config.yaml
norm: "batchnorm"
activation: "relu"
kernel_size: 3
stem: "single"
init: "torch_default"
momentum: 0.85
adamw_lr_other_params: 0.0012
steps: 13200
batch_size: 256
epochs: 27.4
lr_schedule: "wsd_sqrt"
decay_fraction: 0.3
final_lr_fraction: 0
warmup_steps: 390
adamw_weight_decay_other_params: 0
Rows from block 4 of a small image classifier, named by matrix and row number. Rows with one number belong to one channel. Each number is 500 + 50 x the weight over its row's rms, rounded and kept within 0 to 999. All counts start at 0. Numbers have three digits each.
After each channel's rows are labels from the 100 images, of 14848, where the channel reaches its highest value: "place" is the part of the image that holds the peak. Only what is clearly more common there than usual is listed. The data: crops of objects in photos (Visual Genome). In brackets: how many of the 100.
# convs0: first 3x3 conv (model.blocks.4.convs.0.weight, 192x192x3x3, each kernel summed), inputs 0-63
# convs1: second 3x3 conv (model.blocks.4.convs.1.weight, 192x192x3x3, transposed, each kernel summed), outputs 0-63

convs0.76:535461586502538401561461526421393500565475491570489548469540529545480500531462502512463433450537534453385436422557480592488572515451587458508477569540518450443479417462541453487528507611540449
convs1.76:456491518427559458372515401509504578550482509567424488460423499481494481521555446466492410457602546362491460462537540483508565461528520523481493470548497503436476513532514386521487500445466498
place: top centre (33); top left (25)

convs0.90:478559411479445433501474491514437512561601479466495440618579430611449475423472457501484550558503516531489517560513547501542511475503490446458481458438488440456557480492533460405455495509486476
convs1.90:572549523565511496547580591447600504500533497543543555606445580482555481568471548496515542577538453534440525540533463469448478479454477557417495543486477503580537436512623481591494410458462425
place: bottom centre (28); bottom right (25)

convs0.1:495545446457449547479515444432487556554419459453494440573423502396410446411457565540455559518490555483547471517397579546500497505446450541500503477516444475463564442479527458468511467564470439
convs1.1:508547504472491558488516437453582525530477493563544545560412504488507470549498602527471479521601490479486559533403427531500478426476637592548507568482689577456541502504500539523453568525501481
place: bottom left (37); bottom centre (33)

convs0.139:440467501548464458602365441450507464464527528484442400532517592560431464531475466490607513510370498501485429526465410489455449570463522476464494505608482544474512528480549600542566481552480391
convs1.139:621535503558479536612548550456508559491579483505624471493550556566474464462560514487426497487492484470544426631458375517531517521431494522464469397536478495420525538504570425482449482541447459
place: bottom centre (29)

convs0.104:566460528478563511470593427468516501435469573484536474473470439533506487411487450553487362538466539446518474516478530502507503504577494495523437387507520442530540558549509508510557432489481447
convs1.104:486470609483476539454372503553486493624523519464439464470540492500523482484471493427563455537367475474488513512557472372457575497442470468505488553547507517460510543439474481507509543566522512
place: top left (43)

convs0.107:539464499468541485535559418466518497495455535505501478519489400509477414519485508505510475482467452446388432515443484476469501576559577579482469513568442531461459468542487503517524517423451502
convs1.107:594496466589627517473555524534455549516531503455559493554505561499500483451485555504481563489534533429471514532464532491482463568582447562582484535491450540570609470467502494480468478464477454
place: top centre (46)

convs0.39:548572493474445476421442465422439551461499424371466475501440440502483459374505526532471523445468516518471565457458483472522581497511398472495429437483483572519394516518511531633556491461538416
convs1.39:471480617507545527438482460518439408521482522515484555484452445441495637469489505504438559492490391462513434491604564424530504459496462533536406447569567438521664514615496499625497494524464440
place: top centre (51)

convs0.156:368576446561550402481544466466452457481449490475460439502473542475447527512492577501527477473486525483559550513507603511491510564483504462542463557503621501448473565450373557521531522469500417
convs1.156:457481494459473371482482522504484541521558476457499557445441504583610467461420562498565500491454552539448462404515535482479550481455449464447483491467416474534527489437522495485520450561522568
place: bottom left (57)

convs0.182:468496462437504436514459524539478474515509531545478464507566496507520505555377373558508519445536456492389406540422447514390508565503453511465544494545574569475499565465565524515444531572469433
convs1.182:525426382508555459571503350522556587574477495512551530508463512641442515548579508524442486440571451478435462461488457532513404532509490600525491459404460543447475477445515450518419547455502477
place: top centre (31)

convs0.176:505453454405516480490492459450510531531538427497507507503537550547584479449522489541492553470494464445516449484460456426448511548460550472485496441476481522397466460373518515488478552407495417
convs1.176:471497466480475475579532566577530562441506471564455473469521612461489541435498506457534559505540493531557400428537503510575515477519475503426655489466469490507568496580513457537528505504610527
place: top centre (43)

convs0.14:595453557581409458411517449525491505543474440475484497542446557536435412393475560450526475586454486557509472481514523465592424579510503546439518466543539507544496489583491587549435453462532472
convs1.14:483480515533500461530460493536457525538432488503572518535588515457575558475586402544524604466579463456501458515559466510541400468498514470449489436553581503422683607675470485535434481476478523
place: top centre (54)

convs0.73:528451410431493478412471642466520488439414374481484490549491435559448486485554431530427489533510605492548544455579445479430466484440497540416498440433525546439490547454524503484501591539511451
convs1.73:481610487513537508509458494528582459516523418494422461545520491394556547531589553410542450531448460473438424493519478491489528428546545500507517457504431412522551562610526531505468497575528470
place: top centre (30)

convs0.162:534503376391524492552450477455538469477426507436395469464529582422461517469543528503508512503442467360439516358394503505485495511341526441473504546446370473444568457502543579507511448481371432
convs1.162:514551474430472496512499558492472490543427427405514454503492511442456561412469526479501558400517456447433449380562578541511510499496553460524547520605532536537425543533526452551476494499480489
place: top left (28)

convs0.118:558344480514436397434445495448486509522462486532473537475464518489424514410552475530523519547479532576454487475460575467474518500486478515521487466496405524492483508548414455498473504476483383
convs1.118:452504518468526527571460515523535520569468449491551532506461431447535503567470495450545480539519444473491417531499516575570507509400483485470458606468515488570438452460502466513549481606426452
place: bottom left (36)

convs0.136:494544488400477419506480488522499473478409549492459522533517492497440497448534453466507619497471485499470486489482473522488471503568489529451431505538402474504517508518468481506445526484550461
convs1.136:491531516516522436499553565508488505581353465489531487493499512463422563538495486537521396573541461499473483506496561525443562523479467459474519604499549473544433473450524475466526516545551407
place: top left (34)

convs0.111:527494387425450468467531388477503501493447523426556590475481545531558404535432493443420487492483457447416481489454515441467631511425541505555424537598435500477484477410497478475597517512493418
convs1.111:491525607484426406643542512584562482453473520479577428570480467533509469488508627571507489455490478439470534495439542481555510486488532483539454514486544515546469390504509486554435440409525450
place: bottom centre (37); bottom left (32)