config.toml
model = "image classifier"
horizontal_flip = true
color_jitter = 0.2
num_classes = 300
norm = "batchnorm"
hidden_act = "relu"
stem = "single"
mixing = "cutmix"
init = "torch_default"
residual_init = "none"
muon_scale = "original"
learning_rate = 0.039
orthogonalizer = "newton_schulz_5"
batch_size = 256
warmup_steps = 390
Rows from block 3, named by matrix and row number. Rows with one number belong to one channel. Each number is 500 + 50 x the weight over the matrix's rms, rounded and kept within 0 to 999. All counts start at 0. Numbers have three digits each.
# convs0: first 3x3 conv (model.blocks.3.convs.0.weight, 192x192x3x3), inputs 39-51, a 3x3 kernel for each
# convs1: second 3x3 conv (model.blocks.3.convs.1.weight, 192x192x3x3, transposed), outputs 39-51, a 3x3 kernel for each
convs0.47:549546581545538527522553537506519496451501431431491508504456465554520477456451473555538523538494491487489559557535594530509599532438498460507533470470529516455487509432438458420430541441398502503474556549484451587509517495478554499453463514504514590545426574513445587568543502431505489459530511511550534546578479493588495485478493593490441485525445490
convs1.47:434424413495513505469499506515455515522480496472554562533429473569489446456452461482525542499502489450463549396348487487456569570582602424436511462451476479440436482528567491436441509472355487508506578588491496542492485584595487542638560464500537446437509457408481532481594604532476604532366501543425530542512585633452487546518469500520520544503483541
convs0.48:471459487494464474480464501467499482461544513440508533486439496531535507453433478518467528537530515543501448505503485487579598474534545504521618552514546547535479496442405436448471474453538584544596527617619455578644526548484577558512508501552467465482408463493424494500455456441498487453506530506520490514538543562541558614466478534480497494568491471
convs1.48:492444408442459454399506484549514561548550536550585601464510519552540539475534557425426422448452430433486553527476466470469448486491445431446562442399528419403506470565506470480459466467413361378359478470344431426344538529469500505477498500543446458526410449520467488491557571524466534515405407446494449447542531487463481442528514467508547469467531522
convs0.49:523538508466532472452484487500423461452444462465509469456484459401471421425423405634564544564642566458479540534519530539474443441415416484455490529500489470513510540551525493584559617591455535610368624640423478399422510524477466416513468473507568543495549506494423440496493608505532498509487437454532514457479540503509510509528512537590617534489518557
convs1.49:540527527635625549579572536573545510426415432465458452469457410422380413417439439475469431450408463548543532494484486546552497564519562592667578540523549451453503480597670495605632536511524422445436425511532578635679628574485602507492510479479480457419555482415503456473485455463420458479489492495455522469435486458441464440465456449558507553464488477
convs0.50:431383443498456451403397451535584513478459530500463475500480484495463448489454480452463497496550490512532496523556521460466470477460431491434452487463541557505490539526486537467407491458495390377447482517563700666608532443478434443470527486540578503479467449455495471493472389456462476488474576514538606563434505512494408460601582528567552500523435430
convs1.50:424442459428496566451554505456438468507546513598576558448551542456601567587673626544585599389470412412434472526631587576557542574522533531538468442487481514482503530526512490533491559564495365458479529570580426397406532481431494506488474432434499558510474419467507524529458536482574586560503478475493469429519516451410409430433382372494452428569560513
convs0.51:487477503461503501441431449471546508496469480476483443495494513410481505414437465505540451441474518552501576526495490545476489526548503512478538498543530439515516543506542433445460451465508580549502524511505510498497474502506441413463452461502524495480589557496520542445486544485495479486491468508561554563551464536507510490479444433458470515508530485
convs1.51:512518537504540552474535618497504483597522541479440414462503526471492479433485476518429498560533484542474430455512401408458402486473418494504500516557539509490494557548497505518518446495576463469550527518527428489533544560562508479551608486523460370417485416445456412435477465455505407421481489450436426390507494451466525496508506523562541510475488409
convs0.52:530500467502430477488451537523516440477538514553542452512525542506551544519554492485502536510459545499467550462463623495408528496459528540539449529570540496552540445481498464451465425601601453474494444427435469445523428446524409448519482468528602517523585467432558370353477498473429452436464567494564510435535451480514538532464449498478480575560451504
convs1.52:456498421488535505562512464472479428445495487469481513467495506561577500583519413483462460476502447431469444463441467542506537558549513498440419550471481425424514551522479510498475422434483545501522475466492482484534519511469556469448487469463523530496474511531562553507522530516515559489512522511516496479451485448460481483482529514484602534466534530
convs0.53:597491453561474404562553480477604542477589590444465490497510490554581568520506538509444499558427449580539457530492575521476544512422471479505589501545529467467492461415442520422416482468470525518448531503455437449430460470501441478557459511505475394410556453462580499534513545592531576598479534560409531574468436451490504513482499410504458408474439525
convs1.53:468526467487528495444458454533502482521603513499606503501497486585636529479530501491506405433520538416489509425451451522540496500544497463491472540608469541582433474568603507432519494409500487515502552576529543591556486458516516569560564558530502542470481500475471451450585619509552664551504546514586486474624638589595643627513526453470565522396487507
convs0.54:482493511497531559507507492503538455477509522491469512530466465509500479546551491515497507508534517469548565491487456470538481479491407503510570508471539474477561477527560466501582428434552470453467474474522504510599524550541470506508506472433508529434518570399492534367486501565438523587460479480538413423645528318555503442553507511474509504536491519
convs1.54:499387496487433542436460516492543536469508565464510427480442463542567669590583583474574490465578488455614544597470468585493413535396447448541504471388400515471478494470466432429458423424497543589594493505554498484486504468408563607546521529509463497566498461498492499548495529463548595463470469450476473489511510438495467431506494435518531447550516491
convs0.55:527451430444466419464488523499551520432487473471447461501473502424531516450521517549542530593462364446537488675488382474528508377498517512541481588447500605457498540508545497486571423452492552562491520576545462565533514518509469486431399439503353524599499500480624481433470480501523447470495501518620604463412458413481504552579515462497479466558522565
convs1.55:545441478549584571495489575444526530539519518543612556470462400545543485445403424463511437618546457501523399486523488521518437501488399484485525376438535438412496549652523485576569427496541557499478508458461517424338472594563548542558536542392561495335510472430490517471522554563476578513508435480449518491509585593473497571548476492563487540492486428
convs0.56:534503540532485516502495474472455451477503489516545534446477549448462487485480440523527467509435501481511440437452488489523471494502448501516535494539554489415425518544629451417441530509511537574533482485439498506446536501491457433455479467434442331371495555571557576613499436475491465468516471491564546551494500484427521540497451486486468489499492439
convs1.56:552540469640586465578533532477421447485462452433442531521489536540533531552581569493468504493531485504543495493459500494441486566565558517473542550510498595498515530555597513563545432493497422423490487512470431458505522515532613521542537535524540532600582586647584584615623528492560468465492438430489417457511561538531478490500484553493493516483518516
convs0.57:505532538445449514519508533481529454532490500421486508461474514378398441439477500563541581562524543505522550556549486490493491492494473474413494494499527515476529586441461455390429512490465511577561464482560530526554411399406465429389480446425516514511490537492460547525486456499525495535552573588504490544546514570525512530470451443495414449496434459
convs1.57:462477426479516482468481434499490465485491513464464480388441467405418443547530498483497460447470530449436463577542551561561558624648604397385400393415443431385427511502516449458431447426529433481425504494466468469464431468508523491469572536455445523480463490482479523540505509505466458513431433530488515554483498519468472474423474446429463455450480476
convs0.58:397379397410406481484622684536523533474530478482463415480464513528556511444463427537529444519488477484472467506517473482493498471437462505473494524496503509541458489452464534435440524461430502505544499555570504473502494537496504612596561571523569519517558507509459467479486477466471495436464477447556531454440448388497471454386360386401396467453532527
convs1.58:475565612486526580450448451333352434479500460506515416392463539415520573561549520583548525494502528502525522580562467538575509486485461554500424575481427539501504437489523559495499472476447623508483526491488494479521485527496469469435559530494420467474445459427520569513427449457515545511599550474557545438585595495507455427507446418424460481485443390