config = dict(
    train_examples=123503,
    horizontal_flip=True,
    targets=['object'],
    final_lr_fraction=0,
)
Rows from block 5, named by matrix and row number. Each number is 500 + 40 x the weight over the matrix's rms, rounded and kept within 0 to 999. All counts start at 0. Numbers have three digits each.
# short1: shortcut pointwise conv (model.blocks.5.short.1.weight, 384x192x1x1), inputs 0-191
short1.107:451510471532525483479497483466506552414532479500507507532514527499542534541565439488512451451494501505532515494638491475460482549509465474505486506505533491530551485551544517437555501509484504575501553522523509513552487544553519490461529483471518518501512467529464469555495465483549531548494528540510570543538430522471467510506487459475493448522547527566438513458578533435515547505482490522486470466511492497527511506542487553498513441519481492495481523506520545527514524476496447563546500513541556424471547495515480503532468531514488552476545538527493511456464567489535518506
short1.108:449449500468511448483477530483531470546513540505533486487519454499489423437513509536476529443538535542471525433498522466497455542513531536426550492486480485453479507458465479443472520472553481492542523476474439452563500491498516495501555518449503520553509494485531484518482542493454505488549490458523474555473462575494500501454589511479458496466469458457512477452505529489473486527563480489572522521547454541493554486490521485561436575535542501547527519512556467536471478443511570500505449524568478494479482480521538512489488464475511498480439481489454495479517526447499475445
short1.109:464432504485485505497554537525491539559555467516509468517483508491502472549492493459517446558512465503520498504535539483455502438482476451442487546511442497465496527488523512462500524408500479519480444489508507516516587483504523542455516465479481446576478493498492454525526543502505453495437502457507587552571511514521525496541492463508559525490539515521465465525542496479564458509501516482494587460517480418536444486493511586534530432470547502471396524481547515535440573501471476493486478500502495444535477457432444488521513525428510522494523426467581507489507470536449525488
short1.110:503516492522424489435498547503518479454506486476527485557466484496475485513534482424474523481536538520461474516503507475461477491445454500531426512457469450537502485488517477483497463473506509512491426570516539495503498542562520470470536522514434506529530568453531536540491527483516528453548450526425457543522511511521453552586466437499529470506496540465550591476506540466506480468573514456535527448487416468477498511499536468448489475461440529482488475469508538460471497523520528521447495467666500493542481406526512472476499622453485478435464526528512521460536477427549600478
short1.111:472545418513476492465441492478479558537435545494488505460435489445452432528524485452586454495499538430535560459475521446436412478515485511552516490531475502467589463444559526548517474488514490470552483506509565511473513544542498473542484490503506438544538501521498427472501476455574426531467429559521490484504539526464508432498498509468480479544545510490502485476499536435485500502500520535519418540514507488588457413467536536403575594459491525487536572532524500470573560501495460464499572508527506452450477486545422464523537555487410514514407550518492512418469513528470523519
short1.112:498470519453502429476443434529512492516468530478443542486538546508550486483522483523541534483544537518550464509486526511528549540508483475588494537486518520523451501454475473544495507517478503470548438507499507483493502509439540427479488468579440477487472472485531456540562491495456476522491523380488498479454496526490475504475443529470446495485446474500457520533422497479546489568518488490529532540484515459430505507468478480528464542507581513463430499556502422497467512474540439499483553481431531461525506464510452527530526497466465534486460486511462478484534529570459479517
short1.113:550466462453539503508516484472456543494493539467539541486487534488417522502558449497485446457515560502497483453494501510492440455437522480455443523473499594459429581422497487470473503458491499443535431526531585526553528570494503543547527551497493542520468490508566510500440531548489492565446498471520475533468479506500531460464530450491499499502500477470397522469527513518498506482533499560524487508510406563542533590485470488394522501511539485574515491467436541546444437486498492463501447452391526477548457456552539477494485455471487472442498475486487466523510519543546444511
short1.114:396506495474481491499510614598465534472481549433503475507490478482534448508470594471514535472528502497551442362549503507426439469524502508613512542454505490478463556527474510523528539493503479473449551442550511460472455450459475529476491447530459510422472510463551543521492457493517433609560531510536487506461614523515534473458510469486498603481438446516464491476458490470567460457515554449479526408522425487478494527516520499529454453563468497428507501540509461496510537484585467487485470512484491501501468473496553465425499471519517545511515564502555490464440507569498532513
short1.115:480530482501502545534492516477450525471517471490463518529472502484496463439557546523474469499476495455461503505456558516561568496472467477540441464502488496410424432525445501474501473570497484488451451498474620463449490504538472461495502554453494505522534522504443502477487428381544438518424561493478487533506482467495484495495590459505575511485527466475566464443576463599533486474535513484449508535488470476529479456507449459484545567493505441498529512532450519479519429488473514484504523573489479490509475552555532483453481498501479494532469431492522465414525461503487490538
short1.116:521451438470503548663451538459508504519476528528541519530535423490509446458485546423512573460509523508457537530477400507574595533436531498522511508547398536473475467486576539574506458467508449520484491526439504406473514529473487484483520545490524490574485540502470490500516502570514501469509485483500513482464466502531516499514496491468501515456466490516520429528487560443480475482511480527545477477511474507511447468465439464524480510433449553489509456505515543549531479518442486537452533399451569492501470517519475537573539550474471524510490485511479507545443458485458456487
short1.117:492516570517502491537503479507481489456509626509523536570478585483474451533471473485521457474526581363460416432555479447436596537530607532436506504450546491447616433445520536496506484501492544495480523531538529451513448475491545552498459480510519499487480502563460554432472479500445465477493473469550471547452516533458503442448467571491511506450474464467508528541495550527440465512445597561467515485504486483432498518521480517552580496471457512530440455460521453464461500514543507522484625484452582486516532589432475448404524452469545512499516515508549497509487495592441486515
short1.118:478512502532543459460454526535563476459594456544604467581557494454505506532501452499442508504541503518596544496500555379561473543523445488465532468503492452487477460511515448524510507456517458493509447455523523545504491414533485530496497509487461553495489488535508462521425519473503534475509426421505476500515483527485513490470549512456495470440413487542434494554491532521507506466481511514474556491472387578506508418489468433543414584483567475518542521445472537498477597528508492478503492553486425541505499519446508553504513469489466527461516474501509508506508505506492561594
short1.119:545487493477489540485478460466509500499532489517492444489496460468567486507554475527537490533537456477467482444454516478538484495543428467553521502513470459480464526575534448488509511515535473517518496499496517478495476492449469458497477459462527513506476487535435464463483460446488472479499503525474491444538441476516481431474464498505488436524493536479486477443532528546426505533530474490447510491435573520493521488468492427493494547491481428546472439481543481458507463509537487511527588529446528486472532553466511480502510433493517443487488532470515475523488520452468494531
short1.120:472477505504447488467502472483480545510520480528548433554544521516466432529482454457441485457478538510534542475557545479544483487541502433476485510511495558509494492472535538562469543487507537563469505480584540480505514523518499486516553495574491475542490490469515499536504490502480414483473497462523496496503524505513498516496452514481489429535509477462467538579533479412516467432523580473518516506507464503588500471478524537446487516469482536506520464496496550477509475473496504519486430477468489499562485515488454456476505500535523462499450506493530500540506514490463443522
short1.121:487562565483437524451483587509538472463539554463544492551491586501505461468532608520550565529450473428506511573439538553461556485472569486551451424491487583514605533552455470490467538486528429433402478433571395516540460480547495450471495588494543467420520431434533456550454436484553470502532546446531565510469496447528488497536501484597549553466509432482466518509457550425486546531512472541479455542445481506523502505453494487571542471522483506463530513499568441561482535424558477410500451443501501519478479518447489502430500530486479484499529464507580537460479486580491404499