A small image classifier, trained from scratch: held-out accuracy 42%.
Rows from block 2 of a small image classifier, named by matrix and row number. Rows with one number belong to one channel. Each number is 128 + 24 x the weight over its row's rms, rounded and kept within 0 to 255. All counts start at 0. Numbers have three digits each.
After each channel's rows are labels from the 100 images, of 14848, where the channel reaches its highest value: "patch colour" is the nearest of a few named colours to the mean colour under the peak. Only what is clearly more common there than usual is listed. The data: crops of objects in photos (Visual Genome). In brackets: how many of the 100.
# convs0: first 3x3 conv, stride 2 (model.blocks.2.convs.0.weight, 192x96x3x3, each kernel summed), inputs 0-95
# convs1: second 3x3 conv (model.blocks.2.convs.1.weight, 192x192x3x3, transposed, each kernel summed), outputs 0-95

convs0.115:120136168174130101108115082116130133152108173089145143110117131093113099060108142155124126140144158122123168135139108116117149096160135153114105127158075154101109122124099122078118121128097161136071146118073128137110152114105118126132113151095113125114122098114123152127121108126110085114
convs1.115:151134105141143166141129132119112106141139134111137112131107213162126150112141140179126119112136138152124119095172129125115154159091097136124144125156133121167115128110097101134125127140130160097154095104140096166129085103133119119155076108146145116081107139162104106121192091131101130162
patch colour: grey (64)

convs0.0:093118110139149183113165136101098091122093130150107124157104117164119116104126092121125152129139134103146127123119159108157142132128124114180082166124103166108089118141096111100129133128111152111076106082125122100108109165112120101116110120112107161161145111145107145121124089085125120084
convs1.0:123119100122144159150180091121153055117154126115096136157117102117100160094128170135135133173089079113085115136138165131084135136116113137133090095165118101120127106136149101094160100124153117132115079158094129128143133124122137092143085132144095114136109144115162127135153110070152101131
patch colour: grey (65)

convs0.107:108123135125096134170131148104100094109111104162143140140158140126125146151144130103108140171167113129144126151117122142189114115118128156144126108145177120125166131123154133178073173109116117111173168122126136113143139105109157140094150142132131097143151130071124130108096127134092151181
convs1.107:150106107127089148136079129134093120077128101091120154090124139136133154133137108141132121146102109148148131134099128172148174132065137158166112144161062135143102134099135114133148130087131096131102179169132113140145096096146122120113115139127132151127087164136120134113090137105167128136
patch colour: grey (60)

convs0.39:123077122155136109149095145128131093113160139144126151083106101161104116134122146124110117148099211085151134150133135096109108144082182140103105118127108106123120114137123137104103145124125108084144077143120156157130114113128113150120087118102170151117119146111123144102092151107154136134
convs1.39:125141132125195140159118102136134088145101131129121137121094126122128138111138109103141123100113125139071135099145119133102125179078184114167144149164125125168149092133116150163063137140149146098105160098144092131147128086101115115135093170127100123094114136117121099156170127128145153139
patch colour: pink (28)

convs0.143:149127086117119206092146110147119141087118121157131136128127177133111092093143105080105112130101131121115157143180107123103168103159130128122129123137147128089100133119109082123127088096145117118152116108128098102171167110120099118114116162094124157118128112124107141164121128126112096118
convs1.143:113093121125127105086116175082105124140104104112108141105114148083150149084130101116116078109119138146154118127165126148105120118110105072146116109136130114111108121147161096134142088126130164104156130091090098107128156131124113102101179115121110131096120098096127125136123085122111070139
patch colour: white (43)

convs0.171:097178099150127116124089122134120089104084101133120153117158112091143150157137127098115113101077124164116120134117117111077090094091105155088116130113145155109103143157107162145164122129118128132122114121129126092142106145136141147122133160119167142131134129092145078121178102132082107143
convs1.171:141146125149108114157143136156131152118136175157103161170112148125155102105114122120126153138123110152152147160108076122102136102088126127100067146137115073113106163124112136118090112188111123109094103123117100156100144108130106131124147116128125139136123097155053147133120119115125116119
patch colour: white (25)

convs0.36:097145116115126108111154074152149116130105092143105156133136123124152120108151135159114123112099063124153124124119132150170161174097085152092140079137121119115101144116163129117117090103085101118090111147118124111145135112125138129083109138135103104076138118078135155099109117133145120104
convs1.36:115116127135091120143112133138129128118125143144075101080185110148090182140119146165133101116089113141122135113152144138158118143143130158122147179145119118124093171131101086091116162140127146143105147141123102092130126131079157151133156099122118093147126132114179111056062058155087143119
patch colour: grey (65)

convs0.38:102152149088112174110137165131127129087129168119153124097102128151130137101118102100124163142120135095119100152124135109121109093053090138118107209110118112125133127142127161134124120137127177114141131139130126116099083104117147125139089139136174160123123145127143120079090123129142126139
convs1.38:142144123122114108108114134126183108101154155113123112109137129147111069124149180079061109121094167117124093116093138091165145157126159124092098133087169099189132092132110083150130147096143113124109081156121141140121125111159145137140142085106136092111143133155084106131142127132126142146
patch colour: grey (60)

convs0.86:136121136107095126139097116086130160114091132132103129126140111128134115139093102060120123110132107103095108174128094143113117186088129128123137144069100110147127101172149160130143114148084105123141106118146081140114164121130071151123138135106146133110145106109126171111158145151147128115
convs1.86:135163127125143143115116115105148135095128132135138096118131142137167188105103142158112129100103118113160139107144127118089145107135144133129125097123121106123132102141107162114175152135149114118138109084128110100139133151110166080146142134147157176134095116123092138122137148133121116118
patch colour: white (31)

convs0.172:133125110109109149182122089118155097107153182128152123120128138127119114094174109175099094118146131101070172129146132136131138144117119124125150165134181179128112123061139090104134118117101132123107136118132117102113154118117123133125145137146108091121180138106150113088136145133159137131
convs1.172:150126141159117122159120096137146131171147164123136121117111127125129156160137112161107122119147091140159140110114122138082063125140167084089088110144151085130085147121120116115092124105149099146060156131100146130112135131115111125094124147156132142110113141148118178102149153125116122139
patch colour: pink (43)

convs0.113:086144130111106119163139059122106101085149122115160196089121108124107098116115152114113097140132132128119088071187147088100109097125128162096124108161102107123132154128129105165142143106099131135150124136100127103121137109103139123140126125143131114130125113140096092115136143087146136125
convs1.113:113180161096127111108148157091128118109139120135097155122142102070132157077118118117155117120164092154167090156117124123134140137092134140137137162131125128145092129140120131116170125165129112100126153085121100121149123130103116122123126113132105119117114138120116132090112177105129137104
patch colour: grey (63)

convs0.145:135135126146145130183124110136117106109149117124123085149099086117150145167065086123125122132096112092118087118171117107133111159149100123114125109143114206130145126139096132144129124129094093102107142149083099139138125137143067128141137134099088136131108124136159105100112134147152136135
convs1.145:132100142163124157159137102113106103127143111150110141125124086096096147112098099140089091145144102127106113085108112101152165123143169132104119153107107118142089122124095112130070095175154162119109088129124158116119097188091143119123125135175084128111133127105138106080072124125094104136
patch colour: pink (25)