Rows from block 5 of a small image classifier, named by matrix and row number. Rows with one number belong to one channel. Each number is 128 + 32 x the weight over its row's rms, rounded and kept within 0 to 255. All counts start at 0. Numbers have three digits each.
Before each channel's rows are labels from the 100 images, of 14848, where the channel reaches its highest value: "top examples" is what is common among them. Only what is clearly more common there than usual is listed. The data: crops of objects in photos (Visual Genome).
# convs0: first 3x3 conv, stride 2 (model.blocks.5.convs.0.weight, 384x192x3x3, each kernel summed), inputs 64-127
# convs1: second 3x3 conv (model.blocks.5.convs.1.weight, 384x384x3x3, transposed, each kernel summed), outputs 64-127

top examples: object: shirt
convs0.4:105172103089142158135158122127089139094117099164134134137159126142100143100122120141095135132112060139096142137110119086137117138150130135146095122185088096166107129159089119077132060085156187
convs1.4:175103199196143177159113132125169124120096108076182160090126085121151138088151101169150135142100141140197046119144162151114161096053170103145125107142119057146084126156177098115124087128121119

top examples: object: shirt
convs0.57:101176124134106108139136128126097120138130139102088124143145142130095182114144144148173106130116144146174172127117098103166125163148138125169084094165118138111121125148105092142117149110154146
convs1.57:181098094189139114164119146122102073073129111142142101136132163112153149076162129158102127173110108156136119113115197148092107122068153135140139147132083133165103111123098081135159078119131134

top examples: object: shirt
convs0.318:219120086123111168129155106122087158172084117096190123108118097129122130155126121128064099133091144123132177118125099115093152185201155087109108127177125136109144100121158103114113158130076137
convs1.318:120132185109133127122176073099152163081171107112112180083103133121131116122138133096171139092112132169091118138113095090135119111203118133120145123101153095157132089187183132104106130105102131

top examples: object: shirt
convs0.109:199088190141109112139102123110112093110147136077207111108145139126126118137159131066141145094142137097150110116089120151112188174097132136141071133124134085140098130122125113129116171127184126
convs1.109:089131186102076107064129130120111108154106116149128115148131167093056150145094131102117070111112124105140072136136106113140087133131123074112123140108114096138115098237126121135173059076115118

top examples: object: shirt
convs0.308:063083114083151133073127159101135151089142065099133125180142172114121095078090159200138143120108092085096112161113173089098096109105155156126166106115113115104048121123117123101124166155115165
convs1.308:121114061090098138147123184170109115173195133154110146117139087120110190125108122124201092130107128115132133079132161175086140061168117070147084094141098134098191141079076139109124121133184112

top examples: object: man
convs0.225:168102145104135184116141128120132137098119222112136114117084090107126123099136123135136103116111127081172079107131142152182153154087128114122064093117094094144086125094113096163063144115121093
convs1.225:089067176109120149089124121104185093108085064142125073151138115139121104144133114121064092143122093038088113115089054148095105119151104106143146106095147116159123153153200127086117137124118137

top examples: object: shirt
convs0.191:115152124127105084156095132091077128106139124122165113068080112189091128130153093176123200135110156152157109097136149123158128148156103113152123151164071102118118098127147108138122139110123147
convs1.191:145175136110092121129117075080153135142163098096077117081090160092104100124142142150168082144129149082098110162107126111111126177171103188140165157128132187145075091169126171074101118120162085

top examples: object: shirt
convs0.41:072061175145109127100115132138137147134041128172133123138135153149140152095138080118090108127142136129083136149208140157157082140105137112146077139189223144102140145113104123151118115141088167
convs1.41:151107086130115107168125131153131158084167094131110121094162095140138107143131090099149124131049088083101129166088142126109118173197162111116088102116126095172096121093098110067108118087129165

top examples: object: man
convs0.345:158112191126134109100089143169150134198097151180129124143152091137071100110093113136131186115116157160202138117192228120167139140095064146120040088096140156104067143154103166106138095139122132
convs1.345:083107071171133081097065149134211125151107148118101130141068121118130113093132111148110150114088115055093103114108112099064097133105071130099117120093132095135139075132125133056080087119091187